{"model": "self-supervised image encoder", "dataset": "photos of plants, animals and fungi (iNaturalist)", "train_examples": 155796, "image_size": 48, "crop_scale_min": 0.4, "horizontal_flip": true, "color_jitter": 0.4, "method": "simclr", "arch": "mlp_mixer", "norm": "layernorm_no_bias", "norm_position": "pre", "activation": "gelu", "parallel_block": false, "inner_norm": false, "moe": "top_k", "num_experts": 16, "moe_every": 1, "expert_mlp_ratio": 1, "experts_per_token": 2, "shared_expert": false, "patch_size": [4, 4], "conv_stem": false, "layers": 6, "width": 384, "projector_hidden": 1024, "projector_out": 256, "projector_hidden_layers": 2, "temperature": 0.3, "residual_init": "none", "optimizer": "soap", "beta2": 0.95, "lr": 0.0016, "beta1": 0.95, "shampoo_beta": 0.95, "eps": 1e-08, "precondition_frequency": 25, "max_precond_dim": 1024, "one_sided": false, "adamw_lr_other_params": 0.0025, "grad_clip": 3.0, "steps": 14500, "batch_size": 128, "epochs": 11.9, "lr_schedule": "wsd", "decay_fraction": 0.2, "final_lr_fraction": 0.1, "warmup_steps": 1450, "weight_decay": 0.05, "adamw_weight_decay_other_params": 0.01}
Rows from block 2 of a small self-supervised image encoder, named by matrix and row number. Rows with one number within an expert belong to one neuron, the router's apart. Each number is 128 + 32 x the weight over its row's rms, rounded and kept within 0 to 255. All counts start at 0. Numbers have three digits each.
Before each expert's rows are labels from the 100 images, of 14976, where the router gives the expert most weight on average: "responds to" is what is common among them. Only what is clearly more common there than usual is listed. The data: photos of plants, animals and fungi (iNaturalist). In brackets: how many of the 100, against the usual share in percent.
# router: router (model.blocks.2.mlp.router.weight, 16x384, trained with AdamW), inputs 192-287
# up: expert up (model.blocks.2.mlp.up, 16x384x384), inputs 192-287
# down: expert down (model.blocks.2.mlp.down, 16x384x384, transposed), outputs 192-287

# expert 8
responds to: phylum Chordata (97 vs 60.8); class Aves (96 vs 55); order Accipitriformes (42 vs 3.9); family: Accipitridae (34 vs 3.3)
router.8:123157156157140151083204126141060114088149150124143078084137221084136137119191136089134167122110148171074146127097137136112141078168111093165149140154160086033120129154127087155160158192152092065133169105118141130131172097095124077083138096094137174168158101098151089103137169151106171123
up.0:157098105180066148094125102127122151137130130118101186151117178118145039168150159140130149166103153184135173090191068154111166146073137121102135112106133114164147110083180068125113156117125111110098119125174105147147106131107183137211083173078137061142137103118142151092175114112145181165
down.0:160181116142170053178135133074090134141162149098162135121121152141167162138129076122183101157098152122111130113092161160079157162165132117059123142128086104152078105119018147207138158113149130115133130124136132120144147095152135085055147140101139069094159130191076088098190126142182068096
up.1:121131086123092173150131065145121083135146144092137111144130142131128065116157130135088156150137148100180170143076166127167108124124121103165146173160119128140160111138114095124109109124127061136087137120165113197078190180121168097162169125118136150103098171105116104116147109176112128134
down.1:116160126114159081116148162132126150118113087196150142132145082158137088188126127117086142129163139068176109153086124111095114132156169120131143143102132081097149134136109096128148111140171181135132155123111139123084093038173032174064139113117160100135182088154094145104154139123126077122
up.2:163164185127200102101079143114129186169067160216173181129103105081143099162142094134134183163134128103121078153051102110133080113160122172104064173089167133129124131105127098138149167163140108108129111132138105078124102139099115106163125120138137151116131128090107092187110156127140120130
down.2:116083107110147102097100107111122081095148097083107114175114170167129140157174155099097093104104093185167177193143103087106115174131157119173145140132123168161196151144140136087155159087054102117113087135077125107109148144141147159127158054109130100108050114147169180069097137152159096125
up.3:178128127125101095082114171093163108115164107162123173128144125060130106102061105122189136137147144152088138146172135135042191082091108133133132113141165107103090151112055089116110109117161125078128131099085134081098175167175102157176111165092124082115176126121127197116148167160094124162
down.3:133132170182103119102093142067069152129166188193128091148133129140159148130147166176104136122112192124099102127136131053096090086145112108147145147097096113094126077183207106151111120101091093149129164103095106105081128164117187131105107085094129120123114107127151136171148119183101094140
up.4:142106099110126140114148111141171147142061127070128118164110104102113148149162131089180122143167093124157194108109128089192096136141127118119107099147203139145224159138188138139157151128098126139127126175127115082138142120162108174078094190101106110134076115156118149100102128156117152145
down.4:094108105125117085137067181135181083123080097115153106126110123086129144110115133090121056145107135133106090121152162109129162178153124110164142197174172099091132227113075132169105136101158164183139148091133113123140184140144086100120107115086120108114254132116113056165088141125164127063
up.5:112101088138166147123198123121119109176128118169136151120133117158103155162071159127154133107059086128142049151153132098106142214128157115108088075158066168097090106162121132191101126055114144180086172106118099131185117146068099152178106180093158094101112108118158092143165174134137171112
down.5:115136158105121059146159108150113172154098151042073076144131135139085129093154100145112108205115141134163124090124169118129081121116160137194090137108083138103127141101100124118149167092147184087160067090157166118149090142133156097086146113115156103135220162192112149091068088132140176134
up.6:141109092134153140147089143127112174113144104112093136147107119118121092098139098181149137124080184151109153053174148191127143173122151116138113207106094141134155073123148142102130132066088083145168146094084134100140130152136183082129092136142103140173141103152085104092142204150207179134
down.6:094128091133118142206150045121105134164125110128132169072113113126101154080186123087091082125183135135146071119123192117117146085130127109113107108177142117128095067095171114145101133154128119206099128092115103193146103104121066122101142127077103092137200139128134130143130107137152108173
up.7:081083130121152124127172163114206116133123103092126155149174133123100123138089085116158150140130181060141121176144202135114132085098174127128074157109120091106112159147193084138124096109101079099099129139177128150126127124121141195057168143133145067136174141139158138116103123155140088178
down.7:194092097134125115129146158138103076137147090197083105157117087154112078160075114208098098174162134082131150133117114090149138121096058164128135078179104146074089062178184144116066112143141118110171172100109107161116156170125091131161160190030155100087187139089133088103141130069097184094
up.8:118149162112048145171142138125162110139090153148105108134155135108105098137117192126144143133146120128060136186137112123118172132091086143084124130099173166109187100125096117097076126139124101189138155113179108139114144107092122108149121121186150132097148134080173190171087175145180168146
down.8:154168117143133136124166132134152124141096067130095115080094105106192131089128094148149168090102173105119180109139143173096155156152170192152100148134113131122198146170166044103169148153108095123133107130073157094194152123146178108071210123131198093161130135144146119119076144085114075113
up.9:166108104092149060130149126113147135129166129126134170153129144100154180179148166109097149132125134121159123168116097143118142136128161091151085139141118056126119126111112111161108129099071112069116058105056109081182091185109152088105117198189124132124093142125146133175117137090159085131
down.9:104135111175150152145191176176106080132108114189127170075097097131102138087124137119137140101084143105150087174087161092126068187112098104088095157130128166088100055088112123111158109138091141076140149118169150114124120186159075154133103057150121072159156147159136100116116153184115161143
up.10:088114124068139126120093097150154207177120125136141110142124099133160087135050148137171121135115127147087119172117075134113088107091150129117158091146182125213128169128131181119138147200113104073083125121101111184090145155189155165058144167083130131119170121152172083145091090137095110180
down.10:123087168112110115094127092157125137101202127100143150078128123133140156143108147123093131114144186072141107145096105077143170130133120121057160130070124113067117166107076118145191112100108171144171100121116076132139168127111141117083125129110150189142114107142149111115108114118114167091
up.11:122108186134104137183104139110113114175135096097151155093101129110101160148129072134141075138119126131160183211145221115145168121206082161166198093048138118115184168148149132135154123188082095111181087156098159184099092137145132159125134137112140246120150129158087114104151131088177131137
down.11:120174106111112145109137145086122103139112145127129104136141085150100155137164129118090149103105119121127182154122133208104136098132092101126155128155108132114116072142073151111095131150094163096135135132147079130094138124109186167091132086115118100089116157142107103121108154112138090096
up.12:109090153123105170200147115150081098122104063107088140103106099168099114109103127138122084100164128111102114133118112107186148126159113165127130141122090091096124114112156129157124138149154156136136109107125168129164091124081136108117117127116126122079093137170103152141152085132168083103
down.12:115131149114166114139203120077165109174125143143176101147147138093128177174169132140161119153118160157188155143122117202137090085110174074158123127141181194203135140134039122100128169134104094175084135135179154108122104129092097136136058159185148183154137114162120116066088166114104216154
up.13:130121076139148138187138160111163134114131112099063095152139149111146080169122108106112105106156143108091091064138124140126124161161103110109156180115128120119156083128156132062131167140133093163191106122143106118083148108143091167164086183136166138120173054139099136137150081117167104165
down.13:163126163037160169173084111081079134137126133135105198075103141156135145118128166099094161116136066126147091155109125142131184180115123122126137134144129102117153209076162147138171181065103096120181132094125113114098063099134135123108164108154143130134119131085098096159098144123120167128
up.14:096092112134131152117130133169134133208176159170145108158137120119136071148136164116124142129141162082131128164127129077160142193033120113096133157056191160160154079148142058075193077129091107128121167134089072158131147083150109152134159078098114094155120140096090125123098088135076170115
down.14:162104126130126097123095120196097129133173153158133151128147086111171103153142171100110150105158154162090072096106155055205170060166092111123174141104137137165158138096178152118085117099089178132190159124161125134123080172077086138203087099128108106145109118125118138157164164127103105150

# expert 9
responds to: class Aves (88 vs 55); order Anseriformes (34 vs 5.5); family: Anatidae (34 vs 5.5); order: Charadriiformes (25 vs 7.6)
router.9:202120133141066132101141100103135087153164102104164125210151107125103168153132091076129108138099083116133066173218195134095102146106158134158160124153096154129146096114085105110096147109151153145101119184139156114143148186108144156182147098140122068081104127132146196102080074111192145090
up.0:111121149127167096109095160092149146092087136119141107062129124156088148130094150117120129130107124173084130167143144138142120219079096141128123090097182130181053121142109162098144215156082155138131132131125154151141099097106100090204156133126198149190148146123074104146116186052078170119
down.0:162190161086127058118071109144152160166116093113100123211106147132120122081149155089149084103093121088140146046174142146156107111116161107133150117138214091049125146126154134143155115120175102191154099134172098121129120170152129133096180104131053155139097170160206138156129135172116117088
up.1:113134088153132128097152139099118184125063130134157157170078108135161110126154069159127184150111083169183132142113125108144102167095131110142160081099149125145096132144169112104104118064114136142125190117118126147093175150176104193120116139101207153105085138133109091134143097149135185209
down.1:110105119146101091142151099122171110089137157119193101150129192064116107134117168101161192103142118099139151089148139134064147059137155106110108160111140142165169169112092118143103176153117147162089083130155129172133064135144082116158161085176058130171164151094096117108120131116139137097
up.2:142140168098158107108118136088135148085096096112144085110124085160156149134140123076118102070141133155156090142073136106198139084101130101140175102119135091112092159082160202125159149140115115155150116127146117182089141070138165131156178124098218084159156179078059115132085182141142064131
down.2:186113196135134111107094147154125151154139179073145162103189144151177095076146176137141098114113139120160152116204099122177169087169141098117130121162072073129134095213150146086116091159139132153181114161175132137126141173156127110075152156147092106143175153136189182141162104145056155129
up.3:108120137141103171124143106188137111134124164146120190116137152150148145124155167061170171183120120087081144096152145150110131181156091117145123124120116131160110138146129134168164146117070137226178112148135166124139116148099095137165115067121135158109107148108135158130150157161095156188
down.3:094144113150096147125131092157128129176102141154154149173137121129129166171128141117133099106189130085162137122189079116121181151102159186148142166065121099145157118131133088169127102167087114165163076108079171185127094144106089120092102135110163148144089108190068082132116174136147107145
up.4:123180103130152070152140120082096130095143130139156117124159082117110156142120161119191086125138128164142132197197145119082141114076100112111155150149100151085114062131157136171165113172075147102100096146059133151055180129111166086125140094149111156133154155086082123143140112112096119125
down.4:095083163112096121212141106213129139151147167114174181172115105124122142162131080084133149054171145117135099085114054155159102156147119155176147153168159119172114158156191142134081127122162148165153087176164131175085111129154163194086124112099137145125078125131148120153128153108102163116
up.5:115076129134135163135170117200136150114119192120111111072133124147141140151088075124103166159138122136116159165119173153107121089113100132173168146193145159183127164080177157136200157139190117078137112157197148150130082106115135140199174164076160121156113096147118073113160133168111080174
down.5:135191140085095070070118140097150143196117145149144086144103182236166109117128086133174113147163063079129092132102068127149121076097124139092119155110101152131140122100050100079162160176130141140127100160109157153118114168132141082131146117148110064077106139089154173133124142083105168117
up.6:126127157181160152099149137146068126094171157150114100101140129129112109132119123162091161102129105127056170101185129164057142092089149100107120155114063082146124134097134133131127139142150147126112145108123109109141069128132154130060144127131137061140116088145135119099082111096155160051
down.6:095202149114115114097122091166135146161117060171136139108161131159163111141141168133173154098151134139118058090061158126086144110180143055121153229121063175098131142103146160096157163130116136104105117137147127106154094093145147140168117154126117138144176135158093092187120111121150134102
up.7:122143143124123108109161156144119112157130127153114164205173150224099132118113081161161090130195111159068134180135112118125114147168091081108088109106114136156100119105092126131090161104135126135077146117146106080085086136100156137101111196119115119109180111202072164133101164116156113152
down.7:159141123079111175177160147132120100043103134068133141127104101102144192104151121140105088125064208109141113158177116098086052066177116147107134153131129135145118125114144113135149182125179170107115123093141131170147179131088157147109187087080113139111109108086106130147059126099104138145
up.8:235187116141141151148139117133145164090106135165107072135112216089141124131079086165075113113147119104147066149154164108123135122157136181054085053166162122118131077149159095128104102130134131136141174078138125158150088111109137159120115155090091156130131110107149084135107173094147125111
down.8:135089136116126156194150110125077089126096105040111145092151090207110112098139149110106078215151155131161172128213138135176145167057084068120174093047142127135115166096045065134129132128168075139106077155134114159129113114148149057130131151135143106182116127153136112121163141169238144197
up.9:141116121130111108132127154077151153121122175097127138128161132119131119145122105094146141134133170071135109158145164103173087133126105131174085157109107105197090115085174193117109150115088074128193187103134126138075126092102131140081075101155090142136099078135101196100156148072168130145
down.9:119127160094135164160104137121143132172124068113152144117075138087093139189167129093122085130102148159136095162105109104152058122101173117084161183141094156154088206136179103215151226101167133118049108108171128125179135103148158089155155153110120137101139137105097093056182157134114133128
up.10:109129169131038132148186118132153062169097137135140133110094136111139150083172171095143159120184137106137116145099092107122113101106134130121111143147198140208143118135142110118080103092077084161051133124124171073115116124166102139104138148111125130156122086122093105136099160169072141161
down.10:097085132108091132121165125157119197143154188110119148121154156144149093133175093156112157170147149178117147076142152119122148102113162143114145126130120091090110166143136140098056087177173120201133148139152176115145169134155188129131118154108087100143142102144099173101101149178164100101
up.11:116085141153148116110115113105160145122134206112148122116147118140118175113159111123108170164052117147111089169155130092131128120170173167148120133104104165153087095128073084150156144098159150163160143131130117124173113158107111115155063145197094139184114096081118162159125184107109136142
down.11:148124063129096104153166102132126138138059144110117163124114119086135119150088163090103090126066144113144142107092154154179197127157159130151102123147067110130146151138081087130170150078139196156132130095142166176159203074110159130089104156103170160126083163162142124107121128166169168157
up.12:128086124137170121110130123157104136239096164159096149135111091090175114110152109136075080135171079104107138072141082102105090095138086152161154168087131172135144066145134153143171093196169129116129086110151165164163150128082143108107141087130148102151067135121062129123115127163040133126
down.12:112183093141090118101137086132150149039080110136102146153125202105107142063139181150133130136104156152097097170166131090183102117064070137126173151135132144162100120126114108165186191108088119112185099081082131153126169125085119057122111101102113105146122113118118128086134101136123152194
up.13:109147147073115116097159130066129139144154124077118135138163124148122088128108089122131132104128151121099035148102044161187215146100132068150155136103108105067129152125132162118132151111108168110143108121098156147133130116102114110119109096093168116135134194191179076153158115145150128191
down.13:054092130183088195149107189100130116135170134140126101163101202122101125167119188146127145077167102128151191183126109137177119135100142150080082157163104103120156126170089137109099138043112081174152130125120160121153193164119152160140096155132104107103109104183189139172147139088100171128
up.14:113158069170202177094197177128145137137134113138150172124086122156105161140126089144088107127116131165086168171135131186136079137118172155132090083109167136110106128124179120129127127132161167106140137146108163129095130150125082132135095072129166145128120118148172126096169126163131129135
down.14:123130078084044113135141141104146122161105134181134121116135125114190134116163150120122126147155096094100072132160135040060184139152146114099108156123055123134165088125126087075068160117145166149145154103176086141079061159115121113095139126144140170116122096178121058216118144174114065063

# expert 2
responds to: class Aves (83 vs 55); order Anseriformes (31 vs 5.5); family: Anatidae (31 vs 5.5)
router.2:095123084164125119090133120129134127072119139123117118106178161106141119045136176199090161103144081116134116057153130071167127090150148095118149130163144137114098117142106082178199066144136151161113177133105099179055097096112120141142163077111110148138112121084127127112192150148117106107
up.0:136135130076146122119112110123198089163140123068152163137059099096132128103133054130138125138106151102083156130115126080075118164099093150114128122060126134059123159144098123119144121076174062113090113088130105144117151111161083139128154160167121124168047103156112166099131142132058123096
down.0:136180149129087180093127114096161166131108118149148128110172174135134091149096112048064101169077080157139087124143107167188174084167152085104092174134114173141153122094193129151071108115107151123103159090137107163124111141144085072109071105125109122123135116103112113087118097100076097145
up.1:159097115108109089079106186055120190118188101136096110152184130124132058158126061085161081109112124128053162041114128152113125131140122128136128130107163114067125156119061162146138170122184072083092144125125141117140138156072121135109076146165144132164107145200129174057141175172171101180
down.1:163129117180077186136136122151095131166141144136126153116165147174161195123136142081067112170037078163138099133129095149150100142139155149066095145159124176129115115176138149080126098113173119101151084162155193123115082047120077121178128183100066080110123120147080112112096093024098127121
up.2:119128180123122175110102065143163109125124125124087186098118078096178128117174164168119067122146124083121079190117142141161139080158109134111109133107197167132167033141166157123106156132038102079114104181152084116128094184114098167187139056093148088166060104127088135098180166148130182134
down.2:139124143142138194120151095126118120120116126122116129163168175128129165151164112120137101159092097177097140144113129106183143156149144168130184151141146160142112112186118122145119094116096122173159138128127121130060141089183147098151147150139096154018101115130143095128139099109137131120
up.3:115135129096072109171163141107138125138078102127148147121093101111151112139099105163113158104064134073128117178128146139159147109156191118099075145127139087150075126060107134187146131157154132113120138104093141140089126120094122155125107128157066172107159073137154111114122100124123161133
down.3:114115143082147137135107075152131136088188102048116096207104148093124112133134122126121140161133182102129104146118160090156159153152173100167139133168133128108099142125204066064108129165128094152129102103146181190144180219143103135119139119116175072159134105060143117113158151137097085155
up.4:139159105172139093125098131153082126154099090047147181097147088179176066165098133151109119184124112128130148108091097102175119161189138176149148151158126163154170129085125135098126100102157137154158154143153107186119136114111102164086150094146103144165125104125126107102156122172115072138
down.4:111138160111107161111146172080105124066088138170104145111068223191125216106144099145095104118189108155116155134114145124101092193098165163150082127141039134124156105146176140099144152121136146157125117127136182145152169096126198108103145132151154114129119172184135202110149142097153168139
up.5:169131145152106135122154149128147136178105082150099140103061090129101108168147121140143071134137065150111165123081234087155121131055111100083114149126135114059108178101150158160105141149103142114105120132128163087126128138080082106147146071170101138140117151097122175085089130123125133141
down.5:095100242048165128153104081147167154106109148191131105076065170098090092156135124106088156214156142053104181146156107158122127101047083159151118114172199156173122090139096122152158140114165079146110127108103168100128128097123093151129132144151158133132158136192127134141150081135158088142
up.6:068161127114128084105115092213138168144103178116150168105212121125134101093133080081121137138088163164087150093124077172131168138137143137126152112106138101068078102156171149100095116176126135178135107086166149112113160135128149109099096133182139148159115139140146101153145125124162059199
down.6:187170032133128141149098138159133074167096082101137097110115131164132139154097118095105089102153152058115118125060076137170098159127173123108077148144167106129116203104093104124166105143075127141129123113094146135155116116207145164117143130133149181129148129137130116092134131141127120127
up.7:123119130101180043140130165070067100147112153146159142098113100178131191076135118163182159125146159118106185167129092103113150172127167163080176136132218098102078121162085165095133159182155127070092148155106138112070110140113163072128018096183135114146113115122077155171193204119142110099
down.7:181135110165115186133125075103098159098142097152155135126095121116110124087129137164148098093094118122073114119145159128157137103127079137117083168211145122188109165117140137117166125081133115118030086148131120056149119163192145136176152128124098125107155113155136143067103125085114139135
up.8:106142138198146169177096086161120102104129133141135069127139144133120101102088106135101145104145207063148075153120150109146070121156115154076110128105118125080139059083179127159132097175135091119063144148123075143109140095094182085118091143094054142150176088107094103157156182065130182123
down.8:185067149140127136160148140047132153074141131149109140154108114121151121108132073041088178141106168119105107146134124155193167131083169068119102150140082136122136107119153085181049145108137152132159095144110155071141115146162116064127134100093094143171094109113124081106145116135086130119
up.9:173095131120058074096127091144136207123145137111166143075099139093102146103131115130103151094087122105138128139152100080118086212135118192135121096097140159108148140165146103128143125129065164137085095080135077211175167097154162111118106176092114202075105124103108149102139190140161127115
down.9:107101094114139141148139113153086075138114110138119153134133133116142122161111115024146094146134132099164110170129060146151128098160145128131080136181092057180162079121133151165149115159146140127146116134186143126126133105122138118181137141135143074119199146144145131159126145104109112215
up.10:152100180156059157114161100085167110110122136190180134123085097109056164123089172159136151140113096116148136140164144109085118142121114163229179171156143131227128092112140153127127155106118097146095190120125129124143107144143100138054085171130144118134131145157115161156095078136146124118
down.10:081164123139130180155181141179123136130143103098143074119120091090118157105128119170088160126099100115074124105171136152125072190127135087130087120118119076046148071069116167128133143076084146070115094149126153178131133162123152184125136169121118152144125087129070084148118161108151148134
up.11:175160141109171134192176129107132186164132144156135074153191149110071208103116077108120096144100130131146090153136120172147148146098120106118126129088159140081151087134131151133134105120079106103126105146120147047082115113150164138141156107181126049117100117131132113132129146098142127135
down.11:137114120142117122134147108114081169116107163136129153095132098098088083097199111139153176179140121148069157123066127098140151097170141115106139162157124125174148120131127140139150104164131141157147114148123171119140159141140102112121135167120212077163118122118171101126169122075199124131
up.12:112112075110183133134117143168123093122099132103168129165141105128189133096097117110174121087082105177173184115142161140162194109061152132115126090112122107174129100134115118145132127110102109127136181166097179109173133201104115114151176124155115079093177116153165090129154093126129112102
down.12:098099112109121079160131103124123138114092197182112126139172160095115144145177115079070095076149133124118146176157122166126182125162148140133081091124176112127162150147161114153125140119161046125125180159168128105149099090105135119120076206161087189116077135022087136114140116145126083171
up.13:115167085150111156142071153087118182118086151112108149118090117068123128078125057121102190117179136177110180161156162154110158107114172102196147052148139163141159110154130123140155136139141118180161160163057075110129137108088124125119134132116045095130126140142096164156153123114150155099
down.13:121128145165127144095090067119127133157153197151092171143178191150131165133146092077139125154103092141197170136153088114158063122138161156159086149155142129135175131132143124120087092140101121127074126103185138116114086105190158129145121178149070111078157164099115075169172074121115144142
up.14:149122176150160105082174103162128141134129111149117124079122184102121146135173092145100154145106112114156121111096150158153093129092153193113091201105119117140120147123115143141115086092179100113208184100171126138120094155125185134130079093108022160158137113117159095150105108102121078123
down.14:168134151121132104138150148224134138099158124110096142120120168104141141162109155141135053133116181137151158146124103151143130096143157149104158073157107123102095092162133117159125134151113089140112110150117101071147027147109146147167168163139146098143072144058147112132093160122143131111

# expert 3
responds to: class Aves (90 vs 55); order Anseriformes (36 vs 5.5); family: Anatidae (36 vs 5.5); order: Charadriiformes (25 vs 7.6)
router.3:098127160158187084152099088065176149162080079093135143078156084120148134145114100127102126123121162133172139164129085166147178069051131189108152142179153137152101173088137082144159178172169080142095155149133086077104118104173113106091109098172138161106084123126142147133147116164080125115
up.0:184162124146133124114102105084124182151118107160112157123138118140168074150194131137164132133088104149084072064104156141103108153171071124157150152124100114121134146185167101129118170132148196086136120087164140138174119087102161124121089089122113113106141073108069060050185173143133153131
down.0:108121086103116108174119140087083098137149125155122121157172109113157125142087129139156106147089142146120156068154143137139129112136090090101097112159175136083196132111175089104131066139114084122148076133126123115102140113109113186086161171129136107188124119100078134116125114195147119112
up.1:177177124129118116168102139106158149091112155129123141094094149093117136164166100121115090132140169154158108100126115106126115153178132100130104121134130096110067180105160124161210177101128107108204194111087113157127124136082115205107105166154139141124134142051173147158113157128083175135
down.1:151182097117114187110166186154114186167147101157155153116135150118103104117105138151130175139112109111113068143128167187086096223175136088168097095180133139160106203151128151185086099093107127150091061145179162136137132074122131064109115157118171130155175127135146123077112118119172143149
up.2:202123056139136107113093075126129092155086142178135158137112097109120110089113114078130131154190078131133201192116080170144138111176114171159171094169148041139064085138089126132142146111168090115137153142171081136080118122093119094068136139117144125120142119084133077106121126169130144160
down.2:105169152180139070144135125092124143092129119114086093086092196097140097141131099098129147112181175084128108135166091152115148071107119161085073117102134146075087150183117150117181120127130127126161167125143164085099115111081138110212145089106134155127110125150132121147000117132106102112
up.3:153156135152172121088132150121076113182095080081078094140086075166155117126103096146119136145119114121145123173086151124154099158154071172171080163102153121099051033176123148159111139156155101207178133177096128158143127212087114148169174132123136133112123111191133118128140112174113099159
down.3:172086113119100124127107053140154135017112122174153169126160109115117179111177143140125127095119132160145151095137124164098119078139137124091170100136216215158110182105160165136160104091102145117107224146172110068130115092117113126092132178103169101101151176130142141137082170077101104159
up.4:073075120167084145127135153154101087133104073132141109132090135092101115176078133142088149101129168128073087147139186125117121109119122136134161115105175209096173114115157168093157155232112138100148096166172056143121136080091095085154162174129104151066149139134140139079151065144150173161
down.4:092152159111146137128169136091084135130136122159076121152156106141145082162104073092141056127101130177152140138123135041119143155167141115202187127173201127110178177135136132115088103126102093112186072119140131070131125108124152154157099146126146156148100107085087151191165107132095152121
up.5:161108105114096171128074148124155179165116143125137072102147122144132124133118149142136181150118105102193099118166151101090147100123111133182100098147114151110162153101161110167162108082211059153130157134093082166134139122136153102056127113182153181132071099062098139138106092163169090211
down.5:127095117134152093107122114063076123083123123204133128110149108134116191150160119176104143044092132118090117143102081133102131124177134103078131113142180083075103118131110115101054120116105136044121089086173111074154129144135109126082132178103158136125051125100169156142126145156141187062
up.6:118046153196065187083144122170122149121155126145146117108185138139121129164169134124108110106122134063149086139138063155084148093099132109133124090110049108108108126131102098120132146168159039150138101147118145178130123117133096089081172111146155180134125183124143138096193127130102117109
down.6:138165096105177104129150114114146110141203154080148101074140061188090159107094148128088130147157111151148128130193140108046081178120139134115120179105146075183149165071079120147184065106070146119161089136103109120118111232132141184122141186139134119122135145090164111104121074125145082150
up.7:073159118146142148119139145110091093190151119108115159174155104134136131121162166164172200077112141122167072140115133100130148108114132154129150145090058125131150140096128124126174130127122147166086131140181112114159142199182118116159227181114087118127150065142138158089126100103177102201
down.7:135154113082129084151086118166143083086124111155094132149098154142119113109136123089120105185139182137094110071164100127115177175141143106140120211118131175144108098070109106067128122083091121100144135125158146119152166104147210164123099142065108079150159100097139119110132144159077109073
up.8:103127165136114057148137092111160136209141163205106149099140160100105076157130102128157104128132088127101095191131162137109123123105102086136205136116063080136095149121158079092111193152086129124087059128101137077075191137147108117152133108129157111146128143172134116178129120128171065070
down.8:117100136091120110101150125145084156087142155092113185145087089132091092158165133122203150142131141131139115107109155114139114086184042148097117140197173136176124124164107184130141141124125131150151124175167097170136175123162105084143119154161087100090152096133104091152149092117079128088
up.9:131113066132131147173189152164110152152181099184164083185105091118196119143121142123114066184185080131136133077107192164129132018132125102149169137109127149093098114095149114130096126149093191108131151118171145113160117149157159102098161161128146104143150131107086162128161076187154075125
down.9:144141113082088144106177139116078162120134118124148164161086175125090146096110128137159144157148090164099157143103147076140155091149131134143089133125094135131139112184182178175142131146200104075149100094109090131099092105161174111104088104128125151099149120153098078137140121091089130158
up.10:079126090143083137176087144083121166101122170134090143135065168090169148114064121146176162121172118116128132151184171144143078145145106071136162141088115188102161121129153164120137105131113089081193132077136115115122152133097118141140070085123120176126123125130107131113129136147073162150
down.10:127135103119112138100142129167175133131095066107112136119143125143105131094135196161172088128101175164145090158109110093063153110130103162127126119133164125146162087129130161146147176139110134143138103101076163080143095101176160136094153042094086178105162121120155056134147161109146156150
up.11:121120177153119130065092099075143158139099098103149118131135099091054111177072129146057192127101137116109145173145106153088160108121115080159114086125159079124118130129089165119127112149100108067191132095124157104101143097121079109172130135101153111112167154091131178147137118122118141174
down.11:156119136157130105067234134177127145064120131092127161054085124122170106163162115125115092102129150131125100120125239171203143150153134096190133125170175135152182101113093109109124152105102107125105103141128143088172073108143140097134104141130104139111105102139133071103143105136131137084
up.12:140138110184145172142151098125164103145131104123155114141103059167149166130149114127187173100139093156102060137145077174122179107152046134154139098096107139128151110085177149126077096108139143078121164138109168141120163114139134090131137112191101122138140118120123081164120102189137117152
down.12:093109131078171111081120084101072140088138097066130145130157153086097128131129094131122148169118174116117200069131114127102181130074107140167109163159150131128112148129082091134090184084134132136157149069097151145081155085124144154155105136119134083116100108141121147098129063148125106151
up.13:082181164095101147150148119144131157077133097118122169156150182148126101091110076113189134101164130129134066134136093125134132079130127125066078164138214145087147083070086208142089107173129175098149172142101173146145126118126113135146073120187101104106121110090168108109149130118151148149
down.13:097139151141148167083105117115051172158193103107127140110089115121157149153167172100126111117084100104081158103211151133162117148122180086191130155090131144125144177165115129144158167095175161126087182169090095151145090129062109172152167055133135155134131180123061139127157166145135142112
up.14:139064114131122110131173207176109124117163157102163139115124152122191156135080133159095110157100185110100150157142111186092177093166170113145115137153114121139124076159110066100101061209139183139132116133123139127144166109143091160164142164140090154107106060186143124133108135154171117087
down.14:152129126128166131121117071085141145185149143121127145139129078145073132127165122092149110087083141159105125134142138084142122101065164118156159115092163098060151121131187113126133113129078115134155176087121132077182129129102166125118099138104079112190119063101167195147141111159131103135